{
  "norm": "batchnorm",
  "optimizer": "adamw",
  "ema_decay": 0.99
}
Rows from block 7 of a small image classifier, named by matrix and row number. Rows with one number belong to one channel. Each number is 128 + 24 x the weight over its row's rms, rounded and kept within 0 to 255. All counts start at 0.
After each channel's rows are labels from the 100 images, of 14976, where the channel reaches its highest value: "top examples" is what is common among them; "colour at peak" is the nearest of a few named colours to the mean colour under the peak. Only what is clearly more common there than usual is listed. The data: retinal OCT scans (Kermany 2017).
# convs1: 3x3 conv, stride 2 (model.blocks.7.convs.1.weight, 144x144x3x3, each kernel summed), inputs 0-143
# convs2: expand pointwise conv (model.blocks.7.convs.2.weight, 576x144x1x1, transposed), outputs 0-115

convs1.64 [150 120 108  88 107 139 119 121 127 142 141 126 131 136 180 172 136 106 133 116 104 144  84 121 130 108 126 146 105 144  98 143 107 146 138 111  91 116 110 137 109 151  98 137 137 120 138  87 158 114 129 155 148 143  87  96  91 134 103 133  83 129  87 107 139 163 123 144 131 112 161 102 118 126 116 107 152 113 125 160  82 154 108 111 163 137 145  58 112 118 119  80 108  99 102 108 146 105 154 152 194 104 116 124 134 169 185 115 124 134 102 144  97 113 125  91 157 131 129 118 129 144  80 158 109 124 124 101  88 108 141 122  97 128 147 134 180 147 148 124 120 134 111 131]
convs2.64 [124 154 145  51 109 151 108 138 113 122 157 111 147 115  95 156 157 121 108 134  86 152 103 144 130 142 154 110 104 114 148 124 146 121 121 122 154 111 155  90 160 127 185  94 123 127 160 101  98 129 120 150 123 161 144 151 131 135 123 148 128 104 129 111  94  85  78 136  99 105  71 128 184 142 136 127 129 147 158 158 121 107 136 136 121 115 126 109 142 121 136 137 143 135 115 154 158 133 114 126 112  95 147 135  89 143 145 112 156 152 124 136  76 141 130 148]
top examples: finding: normal
colour at peak: grey

convs1.45 [127 108 141 108 132 140 180 127 127 110  76 103 114 104 144 162 103 160 119 135 130 161 107 184  69 131 152 150 124 127  95 118 163  78 143 113 107 114 158 153 100 131 171 123 130 120 161 113  81 161  89 149 115  89 152 131 151 100 122  95 137 157 129 137 135 166 136 125  97 126 139 122 162 107 109 142 171  89 131 163 166 127 111 101 135 150 149 133 140 141 133 112 164 142 108 121 108 168 170 150 113 118  92 118 130 155 130 119 132 107 120 142  94 137 106 129 108 118 117  90 136 108  91 135 127 111 113 145 123 121  89 144 149 168 170 110 135 142 122 135 169 105  89 109]
convs2.45 [171  94 107 109 140 144 132 126 135  88  86 140 153 100 104 121 112  68  98 134 103  91 136 136 131 145 146 110 122 127 106 125 193 125 137 100 131 113 119 110 120 140 135 137 139 116 114 130 109 134 141 130 176 154 120 141 135  95 133  90 111 110 147 155 111 151 121 120 118 119  78 124 110 106  95 179 136 124 105 103 128 123  97 117 148 187 120 121 144 156 107 130 126 128 164 133 120 115  98 120 101 135 137  89 120 111 127  85 118 127 122 118 115 129 125 130]
top examples: finding: diabetic macular edema
colour at peak: grey

convs1.105 [125  59 134 156 154 109 120 131 186 122  75 162 122 124 108 114 106 100  87 132 123 138 147 172 100 163  95 141 144 137 138 137 142 125 151 130  99  88 150  96 157 129 162 135 107 123 132 123  97 151 115 131 114 158 107  98 131 173 157 131 146 154 119 185 116 144 150 164 115 125 137 158 140 114 173 116 163 103 159 121 151 124 138 167 105 100 125 117 151 131 130 129 166 149 150 137 103 137 123 124  83 133  84 127 125  99 110 123 145 126 156  85 135 115 169 111  90 132 116  74 142 123 171 113 124 150 127 124 107 111  89 134 139 107 161 118 137 137 128 129 122 135  89 158]
convs2.105 [139 124 133 154 149 104 138 175 147 137 138 112 124 114 127 116 129 141 116 124 126 123 145 130 111  95 127 141 132 151 132 136 109 104 123 101 127 129 133 118 112 171 127 118 123 132 177 142 144 102 174 120 159 110 112 123 149 142  92 123 150 122 107  78 140 144 137 110 143 131 153 114 135 128 138 156 129  81 180 122 173 145 123 124 121 146 190 153 149  49 136 136 123  95 142 123 123 185 113 150 116  81 131 115 113 146  96 144 143 115 145 127 129 100 143 130]
top examples: finding: choroidal neovascularization
colour at peak: grey

convs1.34 [213 137 146 110 102 106 125 144 131 141 142 112 112 140 129 134 133 107 118 150 149 170 134 134 125 121 130 123  95 127  98 142 159 143 140 130 125 136  79 134 124 137 176 128 136 125 165 154 110 170 111 144 152 105 136 109 164 100 129 109 122 158 155 179  92 146 120 150 131 100 137 104 183 133 115 141 142 118 122 114 158 128 136 132 107 149 131  87 143 134 100 137 167 170 126 177 143 158 152 153  99 144 149 143 163 114 132 117 154 114 110 110  98 138 123 177  92 113 111 167 127 104  66 129 140 124 125 112 117 135 121 142 127 131 163 181 138 161 121 196 135 141 133 121]
convs2.34 [216 127  92 127 169  99 160 168 121 133 125 142 178 128 131  91 114 137 156 144 150 104 115  91  96 131 154 161 141 114 117 110 122 115 151  92 113 134 137 126 142 139 120 172 155 121 135 147 117  90 174  80 178 124  76  84  96 103 151 121 138 161 130 167 103 153 129 112 158 160 132  95 128 120 109 142 100 124 167 113  94 118  98 148 149 176 159 129 146 163 105 129 142 103 105 133 105 155 118  89 113 133 140 131 124 110  73 143 106 106 140 144 143 116 138  91]
top examples: finding: choroidal neovascularization
colour at peak: grey

convs1.73 [121 104 126 106 152 128 139  74 124 166 119 132  86  92 157 129 171 106 130 126 118 116  68 139 127 112 138 133 158 136 131 167  87 136 127 101 117 113 145 115 130 160  72 169 120 115 103 111 125 117 124 115 157 115  91 123 117 132 111 114 156 109 102 118 124 124 147  86 119 127 127 108 128 163 131 113 109 149 120 133  82 158 113 125 128  94 127 114 114 114 168 135  75  79 113 152 158  67 121 113 169 122 101 168 150 133 161 103 134 162 124 119 135  90 143 100 129 183 124 105 141 176 106 137 124 144 109 126 137  98 125  99 160  99 116 108 142 110 141 120  92 158 110 101]
convs2.73 [125 131 148  78  98 188  97 138 141 116 113 124 131 111 107 140 167 101 130 121 144 189 125 130 132 132 119 104  93 152 202 123 136 129 130 111 135 108 149 116 151 132 164  63 121 175 152 104 152 116 136 131 118 137 166 134  89 162 129 158 116 115 162 133 138  97  59 125 116 125 135 117 153 113 160  99 155 161 137  94 129  84 168 131 143 111 135 141  92 109  76 110 115  93 112 182 171 161 139  97 123 126 117 135 103 133 199 119 136 150 121 165  99 139  95 132]
top examples: finding: normal
colour at peak: grey

convs1.103 [132 100 101 126 133 136 131 142 173 140 124 129 120 151 177 163 136 117 133 114 111 142  98 123 140 111 122 126 112 160 122 112 160 119 162 119  99 103 126 127 116 163 111 148 145 132 139 102 129 116 138 147 127 151  81 104 100 162 109 151  98 136 154 109 137 158 125 158 112 111 153  93 125 111 115  97 166 127 124 160 101 169  92 121 134 107 158  79 107 168 120  94 160  84 124  89 133 166 155 160 186 112  98 123 156 146 184 128 152 145 106 128 112 101 123  78 148 123 129 119 133 132 115 156 111 133 123  99 104 102 118 121 104 179 163 134 166 145 157 111 102 122  87 163]
convs2.103 [132 150 141  86 112 135  94 128 113  99 171 116 136 113  85 163 148 107 105 131  58 142 107 140 124 153 153  98 120 140 136 121 133 127 144 117 133 105 142  94 162 114 155 131 104 114 164  84  89 114 108 158 116 145 142 138 143 125 124 136 124  91 127 113 101  68  82 131  88 102  68 117 183 153 105 112 134 131 159 164 134 103 122 148 119 115 120 117 124 117 115 121 143 108 126 132 142 126  90 121 107 122 147 112  89 151 147  89 144 145 123 133  85 141 150 136]
top examples: finding: normal
colour at peak: grey

convs1.83 [ 90 157 123 128 139 148 115  94 129 131 152  60 144 118 120 129 132 121 142 100 148 128 153 119 149 148 125 137  90 126 123 123 112 137 106 127 115 132  79 148 128 134 138 139 123 128 102 154 149 149  77 157 116 172 144 149 147 142  57 167 119  97 146  99 119 151 141  82 135  67 134 103 144 133 120 125 132 145  80 122 103 147 121  61 118 150 122  97 118 145 119 143 108 153 129 138 118 114 131 149 147 112 156  98 145 115 132 111 133 136  74 166 121 150  54 147 145 111 155 151 103 119 110 132 145  68 107 142 124 117 144 135  93 131 127 101 124 164 112 124 144 127 142 149]
convs2.83 [103 156 137 123 136 131 111  79 138  90 132 195 119 137 125 159 122 113 108 116 112 115 140 146 125 157 154 115 100 139 121 107 135 169  68 116 112  93 118 121 118  78 114 137 121  93 105 129 122 121  56 126  67 151 119 115 124 117 125 114 104 130 109 130 136 108 117 121 122 107 108 122 153 117  90  99  99 120  85 125 103  85 112 114 107 159  57 147 109 169  83 109 100 102 121 120 115  62  99  99 124 113 111  97 131 104 126  70 117 108 127 115 120 117 109 126]
top examples: finding: choroidal neovascularization
colour at peak: grey

convs1.61 [ 64 105 152 133 133 125  76  98 111 121 102  89 144 102 134 152  92 139 140 114 132 134 134  90 133 166 118 181 131 146  86 115  92  64 125 101 132 125 123 112 110 123 173  96 135 131 126 136 128 134  96 134 108 141 168 139 131 121 112 148 130 146  88 125 111 146 136 114 160 119 152 135 113 108 120 119 158 109 134 158 138 123 110 114  97 116 152  83  90 148 111 121 114 149 137 105 102 113 151 137 105 132 114 114  72  88 122 120 108  99 116 133 130 122 133 115 109 102 178  86 134 113 132 133 142 104  80 137 114 104 116 130 113 110 152  49 138 130 143  65 135 107 128 136]
convs2.61 [136 123 142 120 133 131 150 166 117 151 136 133  89 167 106 160  92  89 134 174 121 117 167 128 147 125 116 140 143 127 109  85 144 131  90 155 122 155 122 164 146 158 118 105  94 125 147 168  65 168 135 156 123 141 111 156 147 146 113 138 160 119 156 117 163 149 148 127 154 130  98 142 148 119  97 113 112 140 131 123 128 158  94 134 167 127 166 144 137 123 143 117 150 153 168 169 100 149 147 171 139 159  91 158 173 125 114 138 108 154 107 102 118 148 120 122]
top examples: finding: diabetic macular edema
colour at peak: grey

convs1.90 [161 148 113  85  91  94 124 169 118 136 156 126 108 119  88  93 135 149 137 160  84 145 123 133 157 100 145 108  96 100 100 121 148 135 106 125  88 120  94 156 107 101 138 126 166 107 153 123 145 137 137 103 157 148 143 100 105 126 151 145 108 129 110 168  78 111 111 171 149 116 101 119 130 130 115 133 122 111 139  71 158 116 114 140 108 154  77 114 147 125 101  91 158 142 130 136 161 139  97 100 104 133 155 135 160  88  81 157 111 105 119  99 109 130 125 147  92 116 111 143 144 108  84 102  80 138 138  92 110 142 149 124 117 118 103 164  99 110 117 148 159 133 140 123]
convs2.90 [138 153  73 112 124 127 165 124 106 168 161 161 160 114 157 143  92 110  89 148 139 106 148 115 134 105 147 114 139 115 112 104 144 128 126 129 113 130 147 124 151 123 114 145 167 113 155 159 106 139 137 117 127 118 129  90  83 107  95 133 120 154 128 159 119 189 151 135 173 129  96 101 172 128 105 142 137 153 151 118  80 146  98 129 160 123 138 103 109 133 138  95 162 116  92 139 103 118 112 119 100 120  98 142 112 126 124 135  79 135 146 143 155 128 118 109]
top examples: finding: choroidal neovascularization
colour at peak: grey

convs1.143 [151 109  88  99 102 141 124 146 104 157 140 131  98 124 138 126 160 131 120 126 115 121  79 109 133  66 139 104 114 140  83 147 105 124 119 139  84  89  86 120 134 151  99 142 148 129 132 118 153 118 161 103 185 126 110  80 108 103 128 118 128 110  71 161 103 119 102 142 138 117 120 110  94 149 131  94  95 125 118 112 119 132 105 137 100 109 108  84 102 100 129 122 114  98 140 152 186  81 122 103 169 124 105 176 139  98 151 130  87 143 110 126 139 118 140 112 128 154 121 107 139 144 112 147 118 167 128 114  92 111 135 118 118  75  94 149 133  99 131 127 107 161 107 117]
convs2.143 [131 136 153  84 137 175 128 129 148 121 105  97 126  97 133 127 177 106 147 153 139 164 148 108 137 121 132 103 119 140 141 115 136 112 104 142 178 142 146 116 147 125 176  81  87 147 132 147 113 153 129 126 103 118 155 114  96 143 124 185 131 129 145 101 168  87 100 100 137 118 141  75 127  95 147  87 117 160 125  70 115 119 173 129 163 131 126 147  86 136  93 110 140 100 128 195 187 121 129 126 102 142 117 185 104 113 148 117 182 147 132 144 120 161  72 151]
top examples: finding: normal
colour at peak: grey

convs1.24 [143  89 131 134 109  85 112 138 129 124 104 118 122 140 144 103 133 116  96 173 101 150 132 147 150 130 124 111 120 122  92 125 144 137 115 140  81  76 125 123 133 121 142 133 141 122 143 123 110 148 125 118 154 146 100  75 104 143 101 122 112 136  80 171  84 125  65 146 121  65 120 122 116 112 141  88 143 102 108 107 145 139 101 124 104  97 128 138  92  70 110 117 150 130 140 123 142 119  90 101 129 162 110 139 112 103 129 149 114 113  90  89 121 105 119 127  93 127 101  78 108 121 151 112  86 125 110  85  94 105  86 112 118  80 126 134 135 117 126 123 116 147  70 118]
convs2.24 [139 161 123 150 148 117 140 205 148 143 140 133  96 121 119 128 125 130 137 156 118 126 125 128 130  91 125 136 136 141 131 119  99 115 113 113 128 151 136 127 120 192 129 126 121 124 183 124 151  94 181 114 160 106 117 112 145 145  87 130 146 124 118  78 117 146 132 122 130 121 162 107 152 137 131 137 110  99 174 114 159 146 121 127 155 141 205 141 125  50 117 112 146 100 142 146 125 186 105 148 115  97 129 133 126 146 103 162 138 138 132 135 148 112 149 131]
top examples: finding: choroidal neovascularization
colour at peak: grey