{
  "model": "image classifier",
  "dataset": "retinal OCT scans (Kermany 2017)",
  "horizontal_flip": true,
  "targets": ["finding"],
  "stem": "single",
  "mixing": "cutmix",
  "loss": "cross_entropy",
  "lr": 0.002,
  "beta2": 0.99,
  "eps": 1e-06,
  "ema_decay": 0.99,
  "epochs": 47.1,
  "final_lr_fraction": 0
}
Rows from block 11 of a small image classifier, named by matrix and row number. Rows with one number belong to one channel. Each number is 128 + 24 x the weight over its row's rms, rounded and kept within 0 to 255. All counts start at 0.
After each channel's rows are labels from the 100 images, of 14976, where the channel reaches its highest value: "strongest on" is what is common among them. Only what is clearly more common there than usual is listed. The data: retinal OCT scans (Kermany 2017). In brackets: how many of the 100.
# convs1: 3x3 conv (model.blocks.11.convs.1.weight, 144x144x3x3, each kernel summed), inputs 0-71
# convs2: expand pointwise conv (model.blocks.11.convs.2.weight, 576x144x1x1, transposed), outputs 0-63

convs1.64 [112 128 107 115  98 136 140 102 137 108  92  91 138  73 164 130 140 131 116 156 166  78 117 143 131  92 130 159 142 169 107 101 107 133 103 125 125  77 164 110 141 133 127 118 115 100  98 162 130 122 112 100 129 132 137  55  83 154 105  98 143 131 121 148 123  85  92  86 178 138 131 141]
convs2.64 [159 114 152 134 129 111 145 127 103 137 152 135 154 127 141 163 124 130 166 124 130 137 120 173 133 131 143 211 137 121 113  97 138 179 138 135  92 108 144 146 151 173 137 181 127 136 124 142 130 172 184 143 124 115 118 146 119 171 132 113 135 116 139 133]
strongest on: finding: choroidal neovascularization (100)

convs1.49 [183 154 134  95 147 139  87 124 168 133 135 135 117 106 146 129 108 161 147 131 101 100 153 148 151 144 139  89 113 172 155 119 130 154 139 184 146 123 138 110 132 124 144 179 127 119 150 147 117 151 140 112 171  85 146 122 175 125 205 129  93 123 170  95 112 143 132 100  90 135 168 110]
convs2.49 [134 132  96  69 140 118  85 109 117 122 159 117 139 116 140  88 106 148 105  93 140 114 178 140 149 140 133 121 157 124  91 120  96 118  97 111 105 132  82 126 124 139 147 113  90 133 116 114 105 114 126  89 126 105  91  93 111 156 119 109 139 134 105 137]
strongest on: finding: normal (95)

convs1.73 [148 114 128 115  96 131 116 142 102 118 127  83 133  74 164 129 116 108 117 155 153  86  83 137 137  83 117 151 158 181  96 106  83 110  79 157  78  94 147 115 145 126 112 143 120 105 115 165 135 123  90  96  97 123 140  75  95 147 136 115 149 134 137 150 106  94  91  77 163 121 118 157]
convs2.73 [132 159 150 145 130 139 139  79 115 150 170 158 113 118 127 156 135 151 189 126 134 161 131 153 111 139 143 165 137  80 141 127 130 146  99 116 129 140 151 136 133 185  97 152 112 138 121 136 115 130 198 132  96 126 162 149 103 141 129 138 137 102 119 150]
strongest on: finding: choroidal neovascularization (90)

convs1.79 [133 109 160 115  82 129 170 180  66 136 136 100 122 160 128 125 119 120  92 165 125 157 110 154 102  85 118 125 121 149 102 135  88 139 150 131 130 179 155 105 127 127 118 131 123 136 139 124 118 150 154 141 133 119 155 181 108 125 133 140 124 110 116 118 107 148  99  97 124 132 102 107]
convs2.79 [ 86  90 131 140 139 120 148  90 116 123  80 172 112 114 135 110 120 128 119 126 150 103 131 100 142 143 126  83 149 149 109 132  94 103 168 162 128 123 107 131 104 111  48 117 168  91 172 145 155 128 117 114 162 126 111 159 134  77 138 117  55 144 120 136]
strongest on: finding: choroidal neovascularization (98)

convs1.107 [156 170 113 101 140 132 113 128 107 118 109 121 122 130 138 130 142 191 128 114 106  49 128 140 126 140 115 130 122 121 133 104  96 135 154 157 141  76 153  83 149 149 171 151 128 107 127 120 127 161 131 112 118  62 148 125  94 130 162 111 147 138 151 140 119  91 123  81 108 125 183 131]
convs2.107 [123 132 121  94 100  99  89 131  94 123 174 133 148  77 145  80 100 152 110 101 146  79 171 141 138 136 148 127 163 132  77 137  96 103  80  81  84 134  69 121 143 117 125 102 107  98 155  97 128 138 111 121 118 107  84 107 115 129 134 121 142 162 131 142]
strongest on: finding: normal (99)

convs1.21 [ 68 125 116 150 122 127 114 128 129 114 109 108 137 101 137 109 126 124 115 125 142  60 103 151 100 124 123 137 112 115 105 151 126 102 117  51 109  90 137 107 112 135 125  68 108 144 101 133 105 143 101 129 132 118 129  83 104 131  51 104 149 113  93 138 147  98 109 130 151 116 128 156]
convs2.21 [155 100 142 122 135 118 152 150 164 161 121 122 131 106 139 124 104  92 162 134 155 129 126 139 110 107 107 129 135 157 136 165 146 177  98 152 123 104 137 165 141 131 125 137 109 133 176 163 166 191 153 186  78 156 101 118 143 124 126 143 100 111 149 122]
strongest on: finding: choroidal neovascularization (90)

convs1.142 [139 135 141  91  99 135 161 163  72 138 126  93 105 159 148 132 140 146  98 156 110 123 106 144 103  98 112 105 115 115  98 133 103 146 152 141 121 153 162  77 113 125 138 125 132 132 126 115 136 171 148 138 135  89 154 163  71 105 136 132 118 129 123 122 120 123  85  99 105 120 144 106]
convs2.142 [ 89  75 124 132 145  89 133  99 120 120  88 168 137 106 122 109 123 139 102 111 146  74 149 132 143 143 108  96 133 150 102 117 101 105 142 155 128 117  92  96 103 124  98 128 145  80 170 124 102 141 137 127 177 116 114 157 133  86 143  94  43 140 114 138]
strongest on: finding: choroidal neovascularization (75)

convs1.105 [ 81 115 136 134 101 138 128 140 155 118 138  88 132 134 124 109 115 125  97 134  99  66 127 133 107 107 129 118  97 121  96 128 122 121 124  56 126  74 124  70  90 122 127  78 112 130 127 111 114 134 121 114 138  92 111 107 130  87  61 110 146 121 105 140 128 115  94 123  93  94 123 157]
convs2.105 [131  88 159 125 143 113 144  84 117  86 129 121 142 121 127  69 118 115 149 156 150  79 107 141 114  95 120 118 109 123 116 148 180 150 121 150 130 104 108 170 114 133  72 139 128 110 135  92 128 204 143 169 133 131 106 155 165  26 104 122 106 131 161 155]
strongest on: finding: drusen (73)

convs1.95 [120 140 125 106 125 121 145 164 129 127 112 103 139  90 177 128 130 154 131 170 177 110 111 168 130 106 119 157 153 143 113 114  97 141 144 124 105 103 181 105 128 145 141 109 115 106 110 180 135 139 110  98 141 111 160  76 104 165  97 116 153 142 119 145 117 110 107  75 185 151 149 152]
convs2.95 [165 104 157 151 125  88 172 122 127 165 144 133 157 126 159 145 118 152 161 121 148 145 134 171 111 133 114 178 142 129 133 108 123 158 141 142 128 116 140 139 128 183 122 164 127 118 116 158 113 159 177 115 115 118 135 169 104 146 116 101 125 118 109 164]
strongest on: finding: choroidal neovascularization (99)

convs1.66 [134 143 134 125 126 135 136 104  96 131 126 111 120 112 170 138 158 160 127 135 197 118 117 165 128 126  97 141 141 135 114 130  94 130 136 129  80 116 175 123 132 137 146 111 127 128  94 176 145 168  77 139 115 124 165  99 112 169 109 133 157 148 115 154 119 125 123 110 207 146 142 131]
convs2.66 [135 121 156 155 114 104 152 153 154 160 128 129 117 117 141 117 101 114 134 109 154  96 133 183 122 128 127 165 149 178 123 176 125 179 151 127 134 136 122 122 140 120  99 171 164 113 134 147 122 162 139  88 109 143 124 160 127 121 132  73  70  98 142 131]
strongest on: finding: choroidal neovascularization (97)

convs1.128 [ 93 136 143 130 114 116 153 151 117 136 133 110 137  96 181 104 129 160 118 166 171 113  89 164 113 103 105 137 144 130 123 143 109 122 107  96  79 119 174 124 130 111 146  87 109 136 110 180 118 162  82 128 136 127 158  81 125 158  75 125 128 129 107 118 127 118 107  83 182 145 143 115]
convs2.128 [169 114 169 139 125  99 156 124 163 152 168 118 175 130 138 145 126 115 164 107 136 127 136 167 129 112 109 182 149 151 125 160 135 179 141 142 124  99 115 132 123 173 136 151 138 119 159 151 154 167 180 108 122 126 125 135 120 134 116 108 104 133 113 163]
strongest on: finding: choroidal neovascularization (100)

convs1.125 [152  86 142 135 138 118 136 114 154 144 139 153 137  80 157 137 125  90 133 158 147  82 117 156 149 126 130 137 148 133 124 131 129 108  84 155 113  57 152 137 163 147  79 153 142 124 125 162 128 130 103 101 131 141 152  80 135 159 158 138 142 112 167 140 143  99 146 109 155 128  90 130]
convs2.125 [166 178 135 116 116 108 116 107 140 142 170 140 153 131 179 108 114 135 123 101 146 139 143 156 167 150 133 146 144 129 116 115 131 122 112 120 111 140 110 134 147 177 153 149 117 161 127 140 132 129 164 151 110 123 130  87  48 151 164 108 120 122 112 168]
strongest on: finding: choroidal neovascularization (59)

convs1.58 [ 85 123 110 166 134 160 132 103 150  90 116 113 165  83 120 124 118 109 118 115 100  73 106 126 135 135 129 145 111 158 109 126 135 130 108  92 159  73 126 126 148 160 120 102 154 142  78 109 132 132 160 117 123 140 104  43 110 117  83  96 163 137 139 161 119  94 128 154  93  95 121 172]
convs2.58 [126 105 128 126 144 130 162 140 113 107 103 147 126 126 127 104 101 128  95 125 178 117 141 132 101 119 157 121 119 140 110 118 161 124 117 153 111  86 115 137 163 123 120 160 117 145 112 126 124 184 149 160 167 130 112 123 119  76 173 110 129 141 181 122]
strongest on: finding: drusen (67)

convs1.141 [141 123 115 100  97 137  76 149 139  97 117  75  96  85 101 105 117 100 128  99 120 133 122 119 118  99 135 130 111 164 111  88 138 105  99 140 127 138  90 109 107 108 111 130  96  89 102 113 106  83 133 100 126 138 109  81 112 115 132  95 115 112 104 128 114 108  76  87 140 121 125 121]
convs2.141 [137 132 141 137 143 142 141 111 110 106 153 135 118 131  90 179 124 117 130 119  97 138 134 104  94 121 171 174 113  60 118  88 120 167 116 117 108 119 150 133 163 149 122 176 116 113  99 101 110 149 146 140 109 178 120 139 126 127 118 129 176  93 150  92]
strongest on: finding: diabetic macular edema (71)

convs1.19 [ 72 132 100 172 117 134 120 103 150 112 103 112 162  84 157 125 142 134 131 142 154  75 109 144 121 117 127 153 139 145 117 150 130 131 105  77 132  48 154 134 129 152 136  86 113 148 100 152 131 135 117 128 137 157 128  50 114 138  68 106 162 122 114 160 142  91 121 148 162 131 136 176]
convs2.19 [160  67 157 116 128 104 137 104 118 102 136 114 159 136 128 138 115  93 158 123 134 117 110 160 124 116 123 186 121 129 132 128 172 185 127 153 113 100 127 172 141 166 104 161 129 150 126 131 136 186 177 184 113 133 102 127 131 129 152 137 104 109 141 136]
strongest on: finding: choroidal neovascularization (89)

convs1.2 [154 144 116 125 158 137 123 141 150 137 128 154 141  94 148 148 134 145 153 134 142  83  93 164 162 151 129 140 155 140 154 121 127 123 109 155 108  56 149 122 149 155 137 156 151 121 115 158 147 151 104 110 127 119 150  71 134 163 168 126 154 151 174 151 132  93 147 118 151 147 150 132]
convs2.2 [171 148 126 123 126 116  87 128 129 123 132 132 154 134 180  79 122 130 117  95 144 106 155 159 149 147 138 150 157 127  98 126 128 130 108 106 115 140  95 142 137 151 140 137 113 152 109 123 118 115 137 125  92 118 107  85  51 160 155 114 115 142 135 152]
strongest on: finding: normal (88)

convs1.68 [ 75 110 110  97 130 108 110 127 124 117 118 128  90 136 160 119 116 116  95 137 142  94  82 117  80 123 115  96 120 136 108 109 115 125 103  86 111  84 160 108 110  94 121  80 107 100 141 161 117 146  92 110 115  89 129 109 127 123  72 117 145 115  85 139 111 118 117  73 138 124 108 119]
convs2.68 [109 143 140 122  80 145 153  83 141 165 157 114 127 102 157 125  84 162 156 133 143 114 147 145 100 131  88 144 137 171 105 164 137 123 106 104 116 145 130 176  85 168 114 109 110 144 185 160 162 124 167 108  86 149 107 165 145 109  92 100 133 157 119 149]
strongest on: finding: choroidal neovascularization (94)

convs1.5 [141 152 116 150 186 135 116 124 116 139 103 181 155 147 108 117 125 154 158 116 104  94 152 163 150 183 143 111 142 105 150 156 141 104 144 144 128  91 110 142 175 138 150 153 149 155 132 107 135 130 123 119 129 134 140 146 105 136 159 131 147 141 170 129 161  99 171 134 107 144 158 160]
convs2.5 [155 116 113  92 103 114  68 113 110 120 147 108 139  82 147 109  87 126 123 116 143  89 132 148 136 121 112 137 151 138  94 107 118 129  56 105  80 150  75 150 143 140 138 111  91 138 157  98 133 110  89 140  92 123 106  95 131 156 164 110 123 142 120 136]
strongest on: finding: diabetic macular edema (29)

convs1.62 [103 132 112  85 139 103 103 125 123 103 114 114  81 119 127  99 115 143 133 112 135 101 119 106 121 130 103  77 130 130 122  86 109 107 107 100 114 118 111 105  99  88 131 120 136  86 117 114 115 101  96  99 113  95 113 133 126 111 118 102  70 113 133  63 134 101  95  90 136 141 130  82]
convs2.62 [153 117 120 145 127 161 124 142 112 120 141 159 105 104  85 158 107 103 120 133  85 136 134 160 114 153  61 123 113 151 113 128 138 142 116 111 100 189 151 130 140 117 133 152 104 142 151 147 111 114 117 146 128 113 133 132 142 140 108 117 130 110 158 128]
strongest on: finding: diabetic macular edema (93)

convs1.117 [128 133 118  99  98 144  99 152 150 105 112  67 139  84 150 125 128 122 126 135 161  96  88 157 132  96 145 155 134 203 103  93 127 120  99 134 134 132 127 105 121 118 123 125 116  95 106 156 118  93 122  95 121 132 150  75  84 156 123 109 125 125 115 133 130  91  74  81 170 127 130 126]
convs2.117 [147 131 138 125 138 129 146 136  89 123 141 146 145 136 107 167  99 108 137 137 120 139 117 135 104 118 173 178 118  89 107  68 136 155 121 125  91 112 163 123 170 143 126 190 114 128 102 124  97 170 173 127 117 136 104 129 114 141 132 133 172  91 148 113]
strongest on: finding: choroidal neovascularization (80)

convs1.52 [119 133 126 117 125 123  91 162  45 121 117 109 121 174 115 112 148 155  95  80 120 155 121 151 105 124 140 122 107 151  90 148 112 100 154 111  85 180 104 123 124 118 141 115 132 147 158 115 132 115  93 168  94 124 126 207 102 105 106 123 140 140 115 124 144 141 118 136 142 102 125 149]
convs2.52 [104  88 135 132 118 120 150 116 157 171  99 132  85  90 164 107 110 127 159 110 157 112 144 147 111 135 124 157 144 186 129 173 117 161 119 108 139 152 135 143 140  79 106 127 134 140 187 173 118 149  98 103  89 155 119 155 148 130 116 151 128 127 138 102]
strongest on: finding: choroidal neovascularization (66)

convs1.40 [131 102 122  93 134 119 158  78 144 120 115 143  89 133 100 130 105 116 109 106 136 111 155  58  96 138 120  43  89  55 128  68 139 152 140 120 144  99 113 127 119  91 101 110 113  98 145 134 121 108 149 121 125 110  93 118 148 135 122 132 101 104 108 105 100 108 136 111 138 154 111  94]
convs2.40 [100 131 111 100 116  69 128 117  94 190 124 123  99 129 119  95  99 174 117 103 129  88 137 142 127 109 101 100 109 103  99  86 145 110 146 168 133 108 117  94  75 134  83 107 149  81  89 107  88 118 145  69 180 124 105 130 106 116  99  82  89 128 100 118]
strongest on: finding: diabetic macular edema (100)

convs1.85 [118 132 123 129 138 127 151 140 162 153 116 139 153  78 171 131 116 137 135 174 172  92 121 169 129 127 127 149 147 139 137 135 110 127 104 114 105  71 170 118 142 153 128 122 122 136 106 178 127 136 108  97 125 124 176  51 110 171 117 139 159 129 144 146 120  85 140 107 179 150 133 154]
convs2.85 [172 121 159 132 125 118 125 121 141 130 154 143 160 121 147 133 145 110 158 121 137 135 114 171 148 130 120 184 140 127 131 112 116 170 127 113 113 132 118 157 127 180 142 164  99 146 121 132 118 145 165 124 114 134 133 122  85 173 134 115 104 132 133 167]
strongest on: finding: choroidal neovascularization (98)

convs1.115 [161 126 135  89 140 137 104 153 134 141 148 114 120  98 151 131 134 150 130 123 144  70  91 170 149 120 113 143 134 186 132 107  86 101 111 154 133  74 143 104 148 141 126 152 126 106 116 154 125 142 116  70 182 111 160  80 122 153 157 129 123 127 157 128 112  96 124  73 159 134 141  99]
convs2.115 [149 176 118 129 124 112 103 135 140 140 158 131 150 132 163  78 133 156 113  95 155 123 172 144 153 156 136 139 182 151 103 150 130 110 119  88 107 130  99 110 154 153 139 123 138 152 125 123 136 125 143 124 117 122 111  92  69 160 142 114 132 152 125 150]
strongest on: finding: normal (97)

convs1.111 [100 143 121  85 139 131  78 117 114 124 125 130  98 142 116 107 125 150 143  79 120 103 114 108 134 136 157  90 134 149 141 105 127 116 143 113 121 128  85 101 110  83 146 136 142 107 136 131 125  87 101 106 107  98 102 166 114 101 128 118  86 129 147  78 146 101 109  84 128 131 138  82]
convs2.111 [142 150 124 133 114 141 126 134 106 149 149 156  85 112  92 164  98 133 127 128  87 141 136 137 112 159  78 105 108 119 123 112 129 127 107 104 113 203 152 133 143 119 130 128 100 136 130 153 112  54 139 140 108 122 129 112 117 143  97 107 123 108 123 106]
strongest on: finding: diabetic macular edema (97)

convs1.25 [129 130 119 129 105 148  91 102  49 100 104  93 118 122 122 135 137 149  96  99 159 108 125 145  99  99 104 139 119 153  82 125  89  91 119 112  87 130 124  95 112 125 134 102 127 128  80 132 126 131  91  94  97 106 127 129  98 149  94 112 154 130 105 156 106 116 104 123 173 127 127 147]
convs2.25 [159 119 125 140 137  99 172 152 171 179 124 139  99  97 142 113  86 145 133 127 155 109 167 144 114 125 108 122 124 220 114 173 105 154 127  99 131 128 117 123 130 118  98 133 128 127 149 166  85 162 123  73  88 161 118 145 131 113  96 107 100  99 130 130]
strongest on: finding: choroidal neovascularization (82)

convs1.101 [168 180 143 116 154 124 132 105 139 133 145 139 132 140 135 125 141 185 145 130 125 150 151 153 142 158 123 104 151 165 144 130 132 155 182 183 167 159 141 133 140 125 177 168 130 128 156 136 124 157 152 140 124 128 160 156 157 145 188 134 110 152 162 110 146 165 143 128 118 133 186 122]
convs2.101 [129 125 119  75  64 120  88 116  92 124 154 144 138  90 132 129  94 167 122 105 151 104 144 136 142 146 106 117 166 121 107 111 102 120  96 113  57 136  97  99 118 117 126 114  82  97 135  89  87 126 101 112 134 101 105 106 125 153 117  93 145 169  94 121]
strongest on: finding: normal (100)